config = dict(
    encoder_arch='transformer',
    vocab_size=8027,
    encoder_parallel_block=False,
    encoder_moe='top_k',
    encoder_experts_per_token=2,
    encoder_wave_strides=[5, 2, 2, 2, 2, 2],
    residual_init='none',
    ema_decay=0.999,
    weight_decay=0.07,
)
Rows from block 5 of the audio encoder of a small contrastive audio-text model, named by matrix and row number. Rows with one number within an expert belong to one neuron, the router's apart. Each number is 500 + 25 x the weight over its row's rms, rounded and kept within 0 to 999. All counts start at 0. Numbers have three digits each.
Before each expert's rows are labels from the 100 clips, of 14976, where the router gives the expert most weight on average: "loudest" is the band of the loudest frequency at the time of the peak. Only what is clearly more common there than usual is listed. The data: read English sentences (LibriTTS-R).
# router: router (encoder.blocks.5.mlp.router.weight, 8x128, trained with AdamW), inputs 0-63
# up: expert up (encoder.blocks.5.mlp.up, 8x32x128), inputs 0-63
# down: expert down (encoder.blocks.5.mlp.down, 8x128x32, transposed), outputs 0-63

# expert 1
loudest: 4000 to 8000 Hz; 2000 to 4000 Hz
router.1:445510485541486518479487544512439517507470490495508465467492478516497481522535526461525536495541530493498490500474504469489506504519472530515498510547524559486516496524562524490489482493515518
up.0:469459500479502484518532506512532488504511511487508531529524535501485485466506489502516483505471406515513532479502445535491465497499490487479482512496553450508420493508464487530512484521478488
down.0:481506462500487526495483481561498516528506547527502514488500470493489542449534478496513506489521497485532536564482512475464511559511483453506511470496482493499476475461538509505485532529460489
up.1:503476498510513493502497514481523526519496493500525469525524496469482509494481470483486512496476431491522508537513491528498529510518478436563451463534538463520452500504456474534494500512524462
down.1:494474498471515523511485450489516517501468493499484504500488513461507522493453500490516503494572532522538507526505490490472512530511477451507505473456557486492502493427455512511517480509502486
up.2:492491534511487477542518527502478541524528495531526478547493537479513528474476490499460484484460458522498493492505504529473486502477521474523468460509548466518427480482483461531496512510482519
down.2:480496460519501557536512501462470502453508544501483500483536494517458461499495520498474472523495508455472492497549568518522499494532539497507500482503472529528456491520475466501485486525499498
up.3:502510506479478479514549480511542484492558514498517502512526522476507495492479495492510494512501512467494514507510505511508496545506508464493460473503506496477377515478490479526495529515496502
down.3:503481474518499516481480513501486456490495491514498505478489532505493547526528499524441553487516483529572478525498542468497479492502494522482533504470518489491535517478507500509491513506521484
up.4:506482511498457490501520515461524483556510496512540463524536516485549499484466465471516461520493435527508509503530473538508494510513486495489476494518547488508458513521466482497510512493510468
down.4:488500483500477515528487488467509502533468543461509452502533455484471492485483525454508476500507488509510476499520507478505488538508480475489494467511490549486558518569522536470519505471480483
up.5:476438491495501470539523497501535545491537485534500550534537535473477491492489445483492522518469486494502514492500480526498494492482470473486472480497520499513478482501465483485512507490502493
down.5:486472516501501508480466486525485510516502478525530478527482544499542491538510477514479526474499527549513479486475511534479512444497500494538546527530483536507518481475512486499514489506525525
up.6:520519521498498517506532474484534493482535505516529525523500509496508472469480490480454453551462453518502514488491497511502485506520551454488479488525483479510447488483453508558494534514474498
down.6:503490478520482513498506488526499477510434460506503542498498502514536483465545467497497518496471537502475517469462500498450482486441504517481499516508523540497496505508501504536458469487477523
up.7:483494500494496464553524534483515508524527507523512501534515517500481466476492486490516466498467439513494514484509485517500504543482495473506452490478501501532418490510512478477509487513494467
down.7:493513468495519500479496503510476482507475510474532513529509496481492497492496529518453501489471525519525517526488537497521455497508520531510529505470458495504496505516509453529540520478521495
up.8:493516485499495448519504518465503492509561514505513470540527491501509491491510484506462464547464452522490497498533492514495499537467480477534467473470548459531429499481516490496488511504457504
down.8:479503504560520498490460464514515499489509495526492501482512471462499474499467513492511506506521509538544486516504514468529471526446485505480466509526470537449505526508527517468487499546451524
up.9:515471506498493450520502517490526479494545512516488483524510509479486511452491488532534495519479436506497538494516459533468519529502480465480402476493547480502417510508480517545479493483513497
down.9:496536520466494555468490504462511464517486500519464542514493500505510471477507553558528507464504479501504505499478489523505527483535507539481474569502494508478486425519532476525498495501508504
up.10:522525532473524473531545507494505523515542509510490530533521559516460481493475468508471464523473455467505516482498491533492492529494460465538447485475574464519416485519514485516496503511526487
down.10:473487468481485451517549520476518491511500500525493501477484522480537502514505487483504515497467485476495492551516495471440554459500496501517532497495478525472521485485519488477491545473491515
up.11:495463493522476476524496498487533485482542521497506532526526509493469493466461470505496501526463462497489511494540510534528478527458483475531466494482531486517390482510462498483468514500490503
down.11:491513491494540480499495503494478518499520506488517513491506478488498471503496502542513521529490494488474515521541500537505552502479472484516491518450456511529542538466545462492535497502494516
up.12:486481528494509474519517503508526501516552494481494492519533518477507475489496472502475524518475465508490524496494508514510498527510489484446452460498565468500404481526480500514503516515504479
down.12:499512524506478461523518467540494544521483534494478471491496485469484471501465508512494506499477514529499555535452534516507516503486532471520461496472499454480490501529480496519533493556445500
up.13:516442493477515474521521521492535478514522490479485470536529496491481514487489481516514533494462429499525522508503445539496508533497488462513428471453517500539444512490502486513489519487497478
down.13:526473497536560466495571495528491508481489448512462513498518513514515518526493542510553483498476510464469466493480518534511539494458485530510459544521512493522466479477508475498484510472557484
up.14:509492518493497463531526512457527483509574512504522485536524533493473521475489465525509512535470464518495520489494494528487469535521535456498472448512537510487393504549491501518467478472500477
down.14:479478525508461516456508504475526497544493452510498520454528501518453487544562497498505509495501504475492475448504548520510495538485522524533479534541510490522548538490513504493489487491539459
up.15:519481528469528478523503492463551461468554521509508496531522537463489509514491490475476483471485433493491498470565496535487478500486505487493466482507499470498473516518495491525504503507466489
down.15:485517523480537510489474495512490508479487518511521467535475502534505493476500485460515456481521512460502476506548490505483526494537459510505492529429526515505499498459493523540490511503479477
up.16:477480518494519453526534505488503481507547508459500516518513554507468499481475477508508467505515430508493511495498490546507488524514519453504418495467518485551424504528484446522468516495492497
down.16:470470536504533494521490467507480511514495531496498482452471483513494502511467474495487516513511516501487465459507462489499486535500447493490482510504531526506547521507487479516518466434470473
up.17:459481545490484503504529516491570476505536494503493478519520504478484481474476515503490483448464492510511500514483477505532500506498501446572477479517533498512422522534476462528478516501488473
down.17:494503531479514537511460471496494462539488505526477480498515496461532491529495489560503514454518486518544481503499502517532504519507556487474532490503497446511502509475521527548465478494490496
up.18:479493511505532510549535533482521488485512507524540498535518553485489492471480473491508495521474468483494486471512465543515502502510500482484461474490534494490440520551498485538479512503471477
down.18:496523568487507523486528511439478493487523501509497447512509499524505497531510545467502483468535484517468502494493503540473505487507495526494507487459503517521496506490488530491515477450523496
up.19:509486506487515470532521540470487525496542493504482507508521511499421510475463504509490495510491471480467541470518493534492500496536494439506467490509524458538422504501501485540523496481519524
down.19:547511458487501482492498464516465445475496489480506470459521508453484515501493496551526558512548482522504520492531546503502467476542538551515506529525541479505489483495476471501460503476534504
up.20:471469503507463478509510521473521522545524519524530498552546521473512495481469483485515486504475401503506508479529488541517540533476514503519436482475552495487437493502473493520457509509496481
down.20:447513502502504520519488498526503499495521497481503452501529477504520493488495500427480496479507508477494487495516546515475505470471494493499480514495514557538516498493582507468500541508527535
up.21:487491496513483467503498506496560493530546504462522502524529529462455496467491453499499509517509445477494492512500455526487490512513503484524460480485562511505433488501463464534494506486489469
down.21:467534526499421539471479470490500485512489501511492451542485498496494518529488497496518506513560497477514462519486486476504502549529488563490495526489514498485502459477453525473462502517502501
up.22:516500522486507518518548533505538496517557483508549518499530510499487480478498470492495498492454465495486499525517516508498451464531502490471448496488505499498443496520504453528493513497504522
down.22:509520473516469555516485502523478508511516491527530476460519470527529517487506518526454445438493531535484502450487501505465485507494500499521467508473501526491483540499555494510497511483488444
up.23:498483542488508491500469499471516481488532496492527471550485508499512517470471492500512499510468477514480520473508507530489471525499519464468462489487515505502401532524490521522496502503493478
down.23:516534443495484496498506470464494537511540494513474471471452506476455509515535519471510468504465516501523469477470528510475542494514477476474474473480518503541477563501500520498471510464530457
up.24:515504545466530456523501506472523472472534490526521491525524514499471508502446500478478526506458466504507476486533520526494493491499482469488446476489534477538411502501497473493496483494497508
down.24:525497506491491514469475489525517492528485490487510479466486535540498488517549466505536511533531499473524498486487521515515490534514550496487526514489507500519516498494575490479468507473503477
up.25:483503534475469508509526495479537504486514520481545475515517505480470504483494490487498469484477453500514505514521488547515501547531520469504463488530558497530425507486479489534513514497505490
down.25:504505526476471542508509497516504472492486540488501495451482477500464496533558506465451496487479491482496525489496538470534498503544496472473489539507509489533481497516572517529499473472518513
up.26:479463502499463469512518512498525528480543501488510510511505513517483492484473476482506515514451409540508503491511484507504438505491516512523500480496562481492467484489478500512507497504472509
down.26:438512531537489514492531528525481495498496523453466521473534468528514476469512552528505521478512508479489531492517511482533479483493490489508514510456492522534485520536528497523464503503453512
up.27:506493523504526502519568489494495508499566532496537517534500517481515502478474488493463498418492456515520516492505469529491515513531480477538460482463517478513415477513484472499504525505490506
down.27:454488501509543495496523521505488515484467508516501538535502497505521461516492480479463528462473528518510484507506496463487492473478504518528542507507506514486485443490517494547468503521495441
up.28:516484510481493511531505514490509480494511501512497511534509544474480517471474492496478495492482440531521520487508479527519498509503511451457468461472535501540428505537500464496512521483516478
down.28:539536492522478505505466506529476493482513482530505465513502521498482482506486494448480506506479505518487523484524510539492537470541510459537489518490491532506529508508483567466505543488486488
up.29:517453536486487464523537493501511488520500518491500479524532495484503515448500482499496480504490445505514520501530502531524508545515481455539443501511525456511427501533488505513488506492485533
down.29:498490488495518512531520427506541496476492469505458543487523498442447500481500479505501530508500534522466488500500527482501496510545459494517476493485515536477457550498482482499516470512510498
up.30:502472517510472503502512505492566516522527503485510483537556519463472521458463463489544484496475436511495528519523503551492508514492508497498471474501549494548439516510499466485489481480480487
down.30:505483496495470554504515495501516497518466505499533429521472547475429480473489510449458507505497509485499527482521520494482534532516505564481480532469477503520538511503502493477528514500506519

# expert 6
loudest: 500 to 1000 Hz
router.6:475465477519532491503494501453507479469475510511499504524508496504484513491468485470510476525486520494467519529494502502498486533482453462429487501475492528464494503509494505542456489502544449
up.0:466503536510466464492481510491446472536488509479524535506477492505516499483515481524512530541498513474499475473520523508491481527498517521549468479506560523514478484515482504509506495478506524
down.0:498488494528498484468466501519508504486487496486512490509490501498486456542480508448520473508448464522443506503475485523552488444531517511507491565489487502522466511476500483507493540525502478
up.1:480525528479523495524507527508432540483488502490503475521501501521487485494510482474488482501513505489462505478541495545486509506506514452567513484469533468515524504543513485495533492498503553
down.1:485508534488525504466483514521477488488481531533490495483464500535490549488492467519508485524501504505496486498493458495442503523503450523497471525467561548484540470549478497482506495467461533
up.2:507531510492506501481513515490485497520553513505508451485460490489526510495487527504513506462528452485499465492531493516491489505532532514568488498485523475546514506527503496501524518496492532
down.2:481504499503477507494517515404488472483472482503513473539522516498515473522482489479451519489491453512526501479531502504448494492555527501530512504493522489502534544524487510509537505542487527
up.3:501502525472504505499492481511501433534505490478479524473511481495520491485506490532497500516441513502501534501488493506530502490528504470568484506499554493522447502505484458509520502497481520
down.3:439501481532516464505519526464470516506543524507503487481467463530526456504518473528514518509538522529501488509512492464461536522511509514498498495511526511478529522517526491451490476493495489
up.4:517496480522525506545509484498496489524520515497527451507522501539537470486503460518433532499555458518519443478528513515493471530530491498506441508490533491519526495519536523518531517489490499
down.4:534488449518461469476553511513475531480498505517531472491496528534490538505543517482486489513524463445496479507503487492484535540517537500534503487501523471530485464514508493456518522514488516
up.5:528491514535462482534523493502473497529484514441521448488496469550526485508493496499481487500474518522494500509501513520494532481531502493596525505489551491547484532499529470454509506488505541
down.5:481517514518517479494509510474479544509499542565509513490476472509503522513491506485457471482501515536548482539472526521505541481526484460542494501426509517460486486473490486453476495486465526
up.6:510538536491514540512520516503487449525550534516535473469508437500498470506518461516496473447509471497505490486533507473486466512525497546538475540501531490519491488488507475518521532494492584
down.6:509508511512517499465482484504488524504517509527459506474450512512484525551521493454490511461510461492499511459472560494494504518499486476566512484459480488510500501473473505468528483516480493
up.7:514498526512445496472487493534552480504481511482523494479515501471523529511498474535519530456484512516520504504498540509504501508486515521546447482496495477509459501506500458572501501512445510
down.7:464562518502487478483481500486500493493480434517508485519477507501486548516556487494490509551485476469494545504498446496478505543504486482475475489504519490534488536485527465460517517516449556
up.8:501522527518519490489500479485465530507510479488500507527465521514542495496491527482488572532507476507528487514474502521509478499514513516584459471531506551563522515536530480484543509496476547
down.8:479483521514507493468531507529494536512497488535485496478522522494518474467502506534516503512565467520524506509470482505489500549478510476534473432490511487539450480485529517454486518491476551
up.9:487498531484479482526504518505522535489534527490523493494508527542494487476480454482482511496489490508492485503476497519476450499533541490532422467482513528498474524548533489558499532495522527
down.9:460512501489485496481494495524517477458458506516525521505504485492477478514497553506481508484500533489492500511521509518504536532507466495512528498455508533557512457478509490457523541482454506
up.10:516473499479465472492477454493474476533493497492528526486526513492547535483476467545510510545453468525519496490523437501501507526467485483507462475486496479485439504526469488502457480495479526
down.10:498519490499492496451513511534526497523465513504536466473538515486517524490489478505497483532509484478540487561460516529493527511506489486545477455482491492471444483491496467473492516518462537
up.11:493503526508512506517482488525475536468535509491457456504483509525472476473437496488463462540483516487511511498488501505493468505532502511484446465500573509513443489499465503497522496497537475
down.11:492487554501514515465508508508483510558491470498485486528478483477481477496502508490509451485497438473502526502509499497501508509520459508508457541489480486504500476498472470455501515507518498
up.12:541518518485538481531512496515508511505559483514496495505472495523471461499443477532466478527481496479493522469458467497483501513498522503547479477508521503496490458520529506514532487483509483
down.12:496487491507466531505501464536479446530514538541522480476497487531535450479474524504487478512528461487518529511517519498498517485532523496499480517489492502545508456490498514474493560515471470
up.13:529518461485482504529511502496485479505446512490499479499489501527496489487516514524478463478502547481482503489501455494514485547520532512516504503512535497501478511526447510492468512489494507
down.13:548513523464503531494484464515494543503520503510517513462498534497476465559549495462520486494507510448489487497508496490489535530492472466522511491493519478471483488467496547485476461457509506
up.14:503523500512479420506508544515510505495536537489509475504478525502515508496543522467519508526501538475497508494459455505487464535511500517511456473501570524528485496498545518480488533502471513
down.14:522497487514489439459541518483546516522513481460537447479501515493508535469490507488480479510514496514486531523468484528492481491487499553501473483497506523479476505504492487467472524460508518
up.15:521523475496498496477453498499492509564486501486525477505485508527511519490512459543487477526509495481478475480483494493473515549476558571513508494506486526488488511509488497518463478503522573
down.15:515527472544448493493479477552475500522505498504499479523492548511489485483541516492511503497546515443472518510508466541509513499540522476517500471512499512520496496517540483495514537462474492
up.16:521516544519507491457497486517510537514531510471497523472533518527501509501540454539508477529510500491489501494472443518495491532489518467513496492512508495509478503525493520488450504460470540
down.16:515476496517456446457451495512498520521499520515541510490512504496488502535526507488479515510542492497493523507498490525500497544511465477533479458497508500512475526526483534446469524491448515
up.17:491527496474531505514533509522531547507478534509532484486496477483483502504456469472440495526483492502502491515450472504482511501440490515529484480479506523482448472499488491502490512504477522
down.17:489493517499472523473500502528505501479461514502542515500469492494504505518502482477512520553499540496497494513490500506513473491506511505520476504525496521507465458461493504455500540498479550
up.18:512491523486474491514522498505503474529513494494561526484532510481521525482477487532489459504446496500498497514508423503495526513468484508483476500471484482487444506531465454499471503500474531
down.18:493501528490487478464516509526523497480472496515542500510547535501516491511485543488485488515516448479508464555499487530495529501509476505522507481473498505501490508520490508438511501543480530
up.19:524517555536486458505521518490490522487500508494492480494476505548499488505521486512499543496538448474520522484508476520488533502497511459543467463489533496514513501524518522503512502511448504
down.19:518537485526443483500518496503482490505498505486546522508483509538485530499491490491474487503489487470461521499482455493516481438482524554497470462462506506522465482557500475472491511526483541
up.20:491468516506465471525503495485508420474495489483499590532543569513540484477481499526503465509456479497491473500527461511512512472501511465473482488478488486483437517523488470494500501495506528
down.20:495499480497500462495541527452487502500524495493481485495524522512503516522474520512470497509462507509502506499500503535513521488503503495497528482488471474518491515545496444538480472544513498
up.21:541512488498458491482483506497492504525477532481493443484481551548528489518501484509508527497540490488498484472492504517547484523481513492499514477483536500531469502522503451471504521474458522
down.21:563544523474462490458523470518523479499468470487518540485519571519510542532480523508507529543503515437524496506474496494524464455489478478485514462473517513472517472489491490476496514509439525
up.22:508492503513497486509526501518472542494522510481530511516469481504534475503501533521500468476523477464523485490479496502485597521499557490542471466498553500525476469465565487485539489512502498
down.22:545526461504537493513505478504501520516532455511489493496500497485502450529521547487518555535521485537482530456511570483526495479520516493489512505539486498509544501511498500494475501461531491
up.23:483477506478489480516503509503463506477554525430443548524512517502511513471508500456521520493472552488502520495483491492502487509518490501498469460526564525514431516527520511511488488493499489
down.23:476458503474504503436514525501484515499474518518539505546463487488498514525503495495521494459506451510502494526520484494504520501474450524517516479544524454534544508488467482508473516523516472
up.24:505540535486525530494507515516471511503507539494538488481509469511528530501526501527489495513478449506522475497481478469481531528471552496586482491472454493507519508517503473515558522502480542
down.24:475496520476490496475543543466480526508511515522521538529467538494498438498481494450472510494512445534524475521467536496473506466528504519512475479480483493503490528487531450453508477543487510
up.25:520543502484506457491500517535505532514488462504512495470483516549482492481516471464512492487470561473465476489516475525500474492519504495530450483524511506551500478523508515495491492495480545
down.25:501523542479497463493474445490498489505473496524518496476516501481529490513517548540521503504526474498466519486510508512472526505512483514476491506460526505490523508487537494481507496516446514
up.26:489595503494492481509506516514509500523529493538503442532506513534504477477495472494502532495504529481478485526531484508496461534530492492485473494518536524562490477498522487473536508510504522
down.26:501539538528464466478552510526548485521476482509533454498524525476533503512506515517501474521518498480471547544475513503511451539507479525484470501492526560540455489511469472450478488508467542
up.27:549475530471508534536487483529444470510530491487473491492504510549535501518488502502511497450496449499491506462530468488506494511514508497541485488495487488480468479496456514496499494465521521
down.27:476515492553458448452519517464495529523523485521531467484500550518499511540521485466521528508525498517495483515463559509467489493552500533489517441486496512514489502513557470479498514491521518
up.28:512519477500522466521523525524468512513497485519522518499541468515479462484492466541498524465530465513488517486514512517494461514501530463540489497493538545546485471507535492490511488492484515
down.28:487520557472460505503474485550479538495477506510527517482531480525494486519494524541485500512479504501465481485502523471540482452530473476533492555487513522510477463498505452519508510491484522
up.29:511509507501510491502491513518467468526491490476542507522483481493501490482519520460506514501485510514494502457484470492473513506525523492583484501510585516513514514516499507505516494474450511
down.29:524520524521513497488516475495486512479469484503539529508500517540494515482491494485465506528516520481446502486533513528508467496545496479538499532460507465543500464529512533440493527529529536
up.30:513483489463483495517525502503408462533527513513515551507525495489498496539510493515494538530505455512498511446498514508509504511473509502557484492531502489519513478505506511542514501495467516
down.30:446480506494515534495523548510502483520478488498519479510502477492536492518510454502498514514520449541551505540471533513488505512470500523516468477552471496498476482488533481506480472544499518

# expert 3
loudest: 4000 to 8000 Hz
router.3:489481460564462481474503509481488498579421493553513520476488510500476496493512494464467527527530529491470492496490495472510469476496440529526487511524487540471523511556511515501447520466515474
up.0:508475501478508513511525498482514527515534527470499434456480500534486498495492489530543489470478489526506529519521518532511547540517541472494444498486516475508406529479467471500529514504475529
down.0:469457519468505514508496479450483483515501488492491495443551528471472546469484500512517513517565487503507532471543512470469511466546477521481507503495501487481483500526474532499470474532531508
up.1:515525486475514487509507524504518543486607549476512409505476467502506497512490508485517483467500507488481503507478518503504517527517561500502475468491519484541481509493483483504542527534485512
down.1:507479436523465545498530482504503446491498501509541492515503472469505485507500536510496492456510511504500464495489471490502561500503540527497519490531510500464544512549498508533488562516526491
up.2:501535510489561467504497535507516500450570512459491420533513488527512524485487461499512526505492464520510499498493507520511520533492524505480483496481521506528457497524495462530526517505459494
down.2:453545547517517478475510485472462472479517493513509502509500489484505512431503509531491474482533482458532482486487512512503506493469490512487480490467507523546485513521529473486488494504428518
up.3:499481508476505470517499488477470480532560537469459465488480467527509504516480508514516461441467461501525520507505510523500584542500530461466499480460575472532462505475463470505530501504486524
down.3:483464541507527487502508472503516514505463520470472433492527503429490523489459506546530492487500487483537523531531475531506538496487485501531527528486507507532498533496468503461519441511486519
up.4:511505502451499499489516483484493491460568513483518448504511477535526526504510507505500453456491481477511509502534487523504513537474534474457487502499446464505499495493468499559512511508514538
down.4:472449505492480529503516475537515523502536487508501461485517516507541475552528491508547497524516506508510498493513468511477543484514562514515499520521518481495481507508486493508460532478509518
up.5:498505526488487492530510542508507534477573542449511455494498492514507515491471483516508479488500519484507527512519480541511475568492519493476468482515513471517440478539490461537533512498466488
down.5:507480466539502508514505513509482494488498524500486464505508472444502568478484461555552453469507478513548510503514511513506503534525473524508477524438516492510488471525468481521478469481503502
up.6:466506535472507470515517516506532514477557502485469465515509443488516494489448517518515494469469476512507527496504486540498487527486519433468459461478554509549447512496518489478531486501488518
down.6:452521516484538512503504495507509481496476485510498511541541460461506512476499547514499458484482504482545534524482467513517510502500461450503470467497509513532517526509553478462517508522452516
up.7:491505554457520502559509503509550498462509506486495455491505472520549497517487493508522507519465498491512500489499500522497551526480521464485481490479527480541451486472481484527538501519491518
down.7:534477464486513502546503476530505511482466452488444521522517522459500498462514506499488551550522493516518517499489558535535489476503509457516513487500474466522463464469511499470529501521537491
up.8:490496547500523532507526528488539529494568512461489424487500467493536516479464509507516475539499463469510518508525513512508514537527492467478458484516500495519455511475500483546545510529488515
down.8:474512514504519500474515517486482514466484532505545479483488526520477534510466536465472506498525509529518516540478507486499484490521472449542528537482483467490483511480521525481503534499525502
up.9:486509520510551505497529495504531530485568486448481475510500475515510510496511481536520501490483476517514497506529511508505523531508500485525466482492483460519445517501495466521542490509517526
down.9:496471502507466538518450450510475479470459506543528501492509492491509465532501508515505560499546522480541474494530507525465524511500494511491542540507515514524535463495525519520462496458509525
up.10:489500546480525508552514490506514541485598526450498448495512508506519520473510499511514499472493479493513500523516522507469534522510537476453473469515532492552473510489490468489519506537507512
down.10:492482471468475491464464446482517434469506499464517493491494514473505491507498538518521493492527478469492533501514532498482483529499510524489479471502517538514524528543479531519498499477472495
up.11:535511523482519516505530523500467499494594495458474451525481477491491522501489511496505502524452482496516523493527512541534511518472536479488489488475485462535496509506524488555548517517474526
down.11:521513488482528529484483538431491476508500512503569519513523499530506460529513480500459473520494510532511464515545498517426467503511496505521477487475536491475526455500490518497520487495511563
up.12:469506534483536532495518502527518517493555522470483424518486524528488521497467471493521509491461502521508488517505472523466506514526508458495453483503525483530491470458512469502542512517498556
down.12:513496474542499502531494508492485515486482491494461508523529513497511449492528521533494472501494480480484463468496525465532484494492518480475516468485463506518517523525526480490483533513508471
up.13:510491520489539525536505489517529525443566521483476440489510519497505527511491504514493482505456489482503503506476519527490484542492504477468488487436561484513444505503484471528510475497496533
down.13:488487458527479532532498489553477487505493521524501471460493507517554485545505485478474475500473536468544486521463531490484514488527531516538473464460502533477474554486518531491500491483487520
up.14:504508526498514510504507480507527506484560522418493456481517466494517523494482516537509510506498509519517515514506483503527493517487565494510482506506533479535466518500484459500547506504465540
down.14:521482494455455534484509481516476513491504509499557514496528509501483529512565537474448470486577493472469446475508499464513486501506499490471515536500573508530529478493530484487520537510514539
up.15:514496527488495476508553516511541503505545499461507413522488468509516525503492508535504497505470474482488520522541474540485503523529544496500475504494545470524456533471486479511546519490491525
down.15:472445491459482516448528519509487523537468502523530504440492488506486556546538489507501496511493491487484518491507488517468499464502451524520482523537495499515502462510551490494508539530479482
up.16:504512525499488497513507511497478488498534547474479394509507486524503508465446488523528440499473451495504490514527503518516502538495515480490461492484499481490450494513502467559582515502493515
down.16:488500500541523488504495533523489514530484496532559479497508478536541483475470470479493463510507495512494466485502467511500473489477480538484497489507470549489489542531500482483555498564511547
up.17:536523530469517546505556513495531525452550530478507456478495522521485533506479506494532492485474471511516507504485488511509529508496535470517478457465517477524480499493499448535489526519452526
down.17:504463500499465526518546492509486523459480511522497485470486532554521456523482515504507411488498495455465474463500504514526558515476510517514544514522499516514497485504480479496482524526514526
up.18:498531535448542517546490517509515530482565515488494449490524484516493503480455501515499504492451491508508485494513471515488565521454490472462476495492511488521478473486494480521548480492461526
down.18:470518518520476538504507534483515459460536510452483450480516501512565472498488541514536516553500505482522471515512506469521541513522491499496499496490512505528519558520489483495537541469498504
up.19:504516532469503505498501486497526492448576515487473482515486468523499521519505471522502490551462513504518499472533496525463536556484543487459473501456510487525488482465502493561524496525511536
down.19:480470472496458511535477522456500456483504478509480461515526490521500498455493534503518474531506484448494524498522543501464512531517507543518493535491496490513477584552468525517456491520530481
up.20:498542538457512516536527501503538499473521533530518441516507489489541499503504519493537472548488490498513476480522514509505510534479535459496459480480518485512492506485512514546559507531470493
down.20:480482517480488539559505507534482457469475479510497520502499539515508488495471495498495496534493527502506478533516494514551474502512520441521546480534537504491487505450499516498516511522498539
up.21:500515531465512498551494516520539506438514519520471443519504460544480498494480482483513486578470455503521497492517511521511528523498518503503494483498457471520473464472456499542533506515493487
down.21:500501532478516541535486475553496473452455485503473513529499495500508500528475488469516481549500494478504535469510471493543504489509482493494513551482460508514493504511466534461508489487505493
up.22:454525544511517498513520534477492515475557513467470464508472450515518515482461490520496489506492432501510498518499483535503504520507526470462473466523513479518452510465522466580532512539491498
down.22:490504507525535486508569538492480485502478481481481455518524499515541513493461509462465515495492468505505515473504497480541503511522523442509483488566528441503515527507502515499497517488495492
up.23:494516574451521508488516527511485478466569483456490452487483467482509519492460482517499471533464529515518508522504506512504502508497495494524461486484551483539455504491465467517540518520495530
down.23:480528445513506477508496546552500529470484483488540536481468510527489499498494504518459480493473509495510479545462500511532521482462525510473520441555490512526540481500494483477504497509506511
up.24:488500521497526546502542508501508518492518506460454455484505487495534503485462485509511500389462494486530502512488510507480537499516536503525487506490557495521462512501499461513535505508525527
down.24:502448484519465500531570462494499467512507457478523489504484531459513537469513490491476517483511515538519510547465502480499476517497509502502530492519566514502495525526495472467527501502489510
up.25:503520527466507464497517507501531500498600529494470455505511484511527504453470481476527519498487468499504513503503506551502533529476526438440460464475526519538471491506519495542530516506485515
down.25:500542518522502446497487562454464465511517474510486477538489471489489538492460499496481516509537521509533493502555550555503459501507503473505506412474493517514495528508545494539513498516472501
up.26:524510531474554497499519517525504522467537522459436453498513446509497505497493482539534495505491520498515516478485486539505536504483514473480468477490573474540436493457494462540539487506489524
down.26:499508492509495482511480517503529496474450518524485445513468507532498509475472511526487484485488528479507540491474479488456498535500542522476506482447515496522502509500474506464532481519502526
up.27:502505512483510475528534516470491512474560526455458410503481499523497525450491482518525517495486482512493543501519496557510514535531514467460468500470524508530419479497489452560527525496490493
down.27:506520501489464462539531448531513514532511491512484498487507542497440492481550512521466540496541504496494530535446496505478505499542518512509455536519480504469429465499470485530497518523464480
up.28:496539513478535509513495491530496487464533510465490426509509494536514513473483471497534459468458502490525507515490476513507543515510500487523509526494549484529469478482494467521534502495485515
down.28:516500449543488507506495520533500496487501511454533510510505484511458492463536522508491542499518479510506493453501516484507470499474528533487522475501489501520549508534478517527484500444453489
up.29:525512485456540485503521498516501537502594526480478492485507484496530517523520488528537504525501451487510514475502524498508500533518555441510458499520461460517449514480481505494536514528486522
down.29:519501505457511480462501470479554490470498504482520507501516525492556472485518530512511489504444495506465460495513516479519501491481504506507479524472520498440468494463493443465528482478505516
up.30:475515546478524502499526504491540528443563509487511464522496477513494526479482513475500507537482472519514498492480495549472483541528523474488486484502525483533464503497484466519550514496468539
down.30:471497541529587521477527536530501492448489464460506518503543478520496481501494514475504533477503514530532466473502531484517469497498499489472505485503509506582530514496490524504477481481495554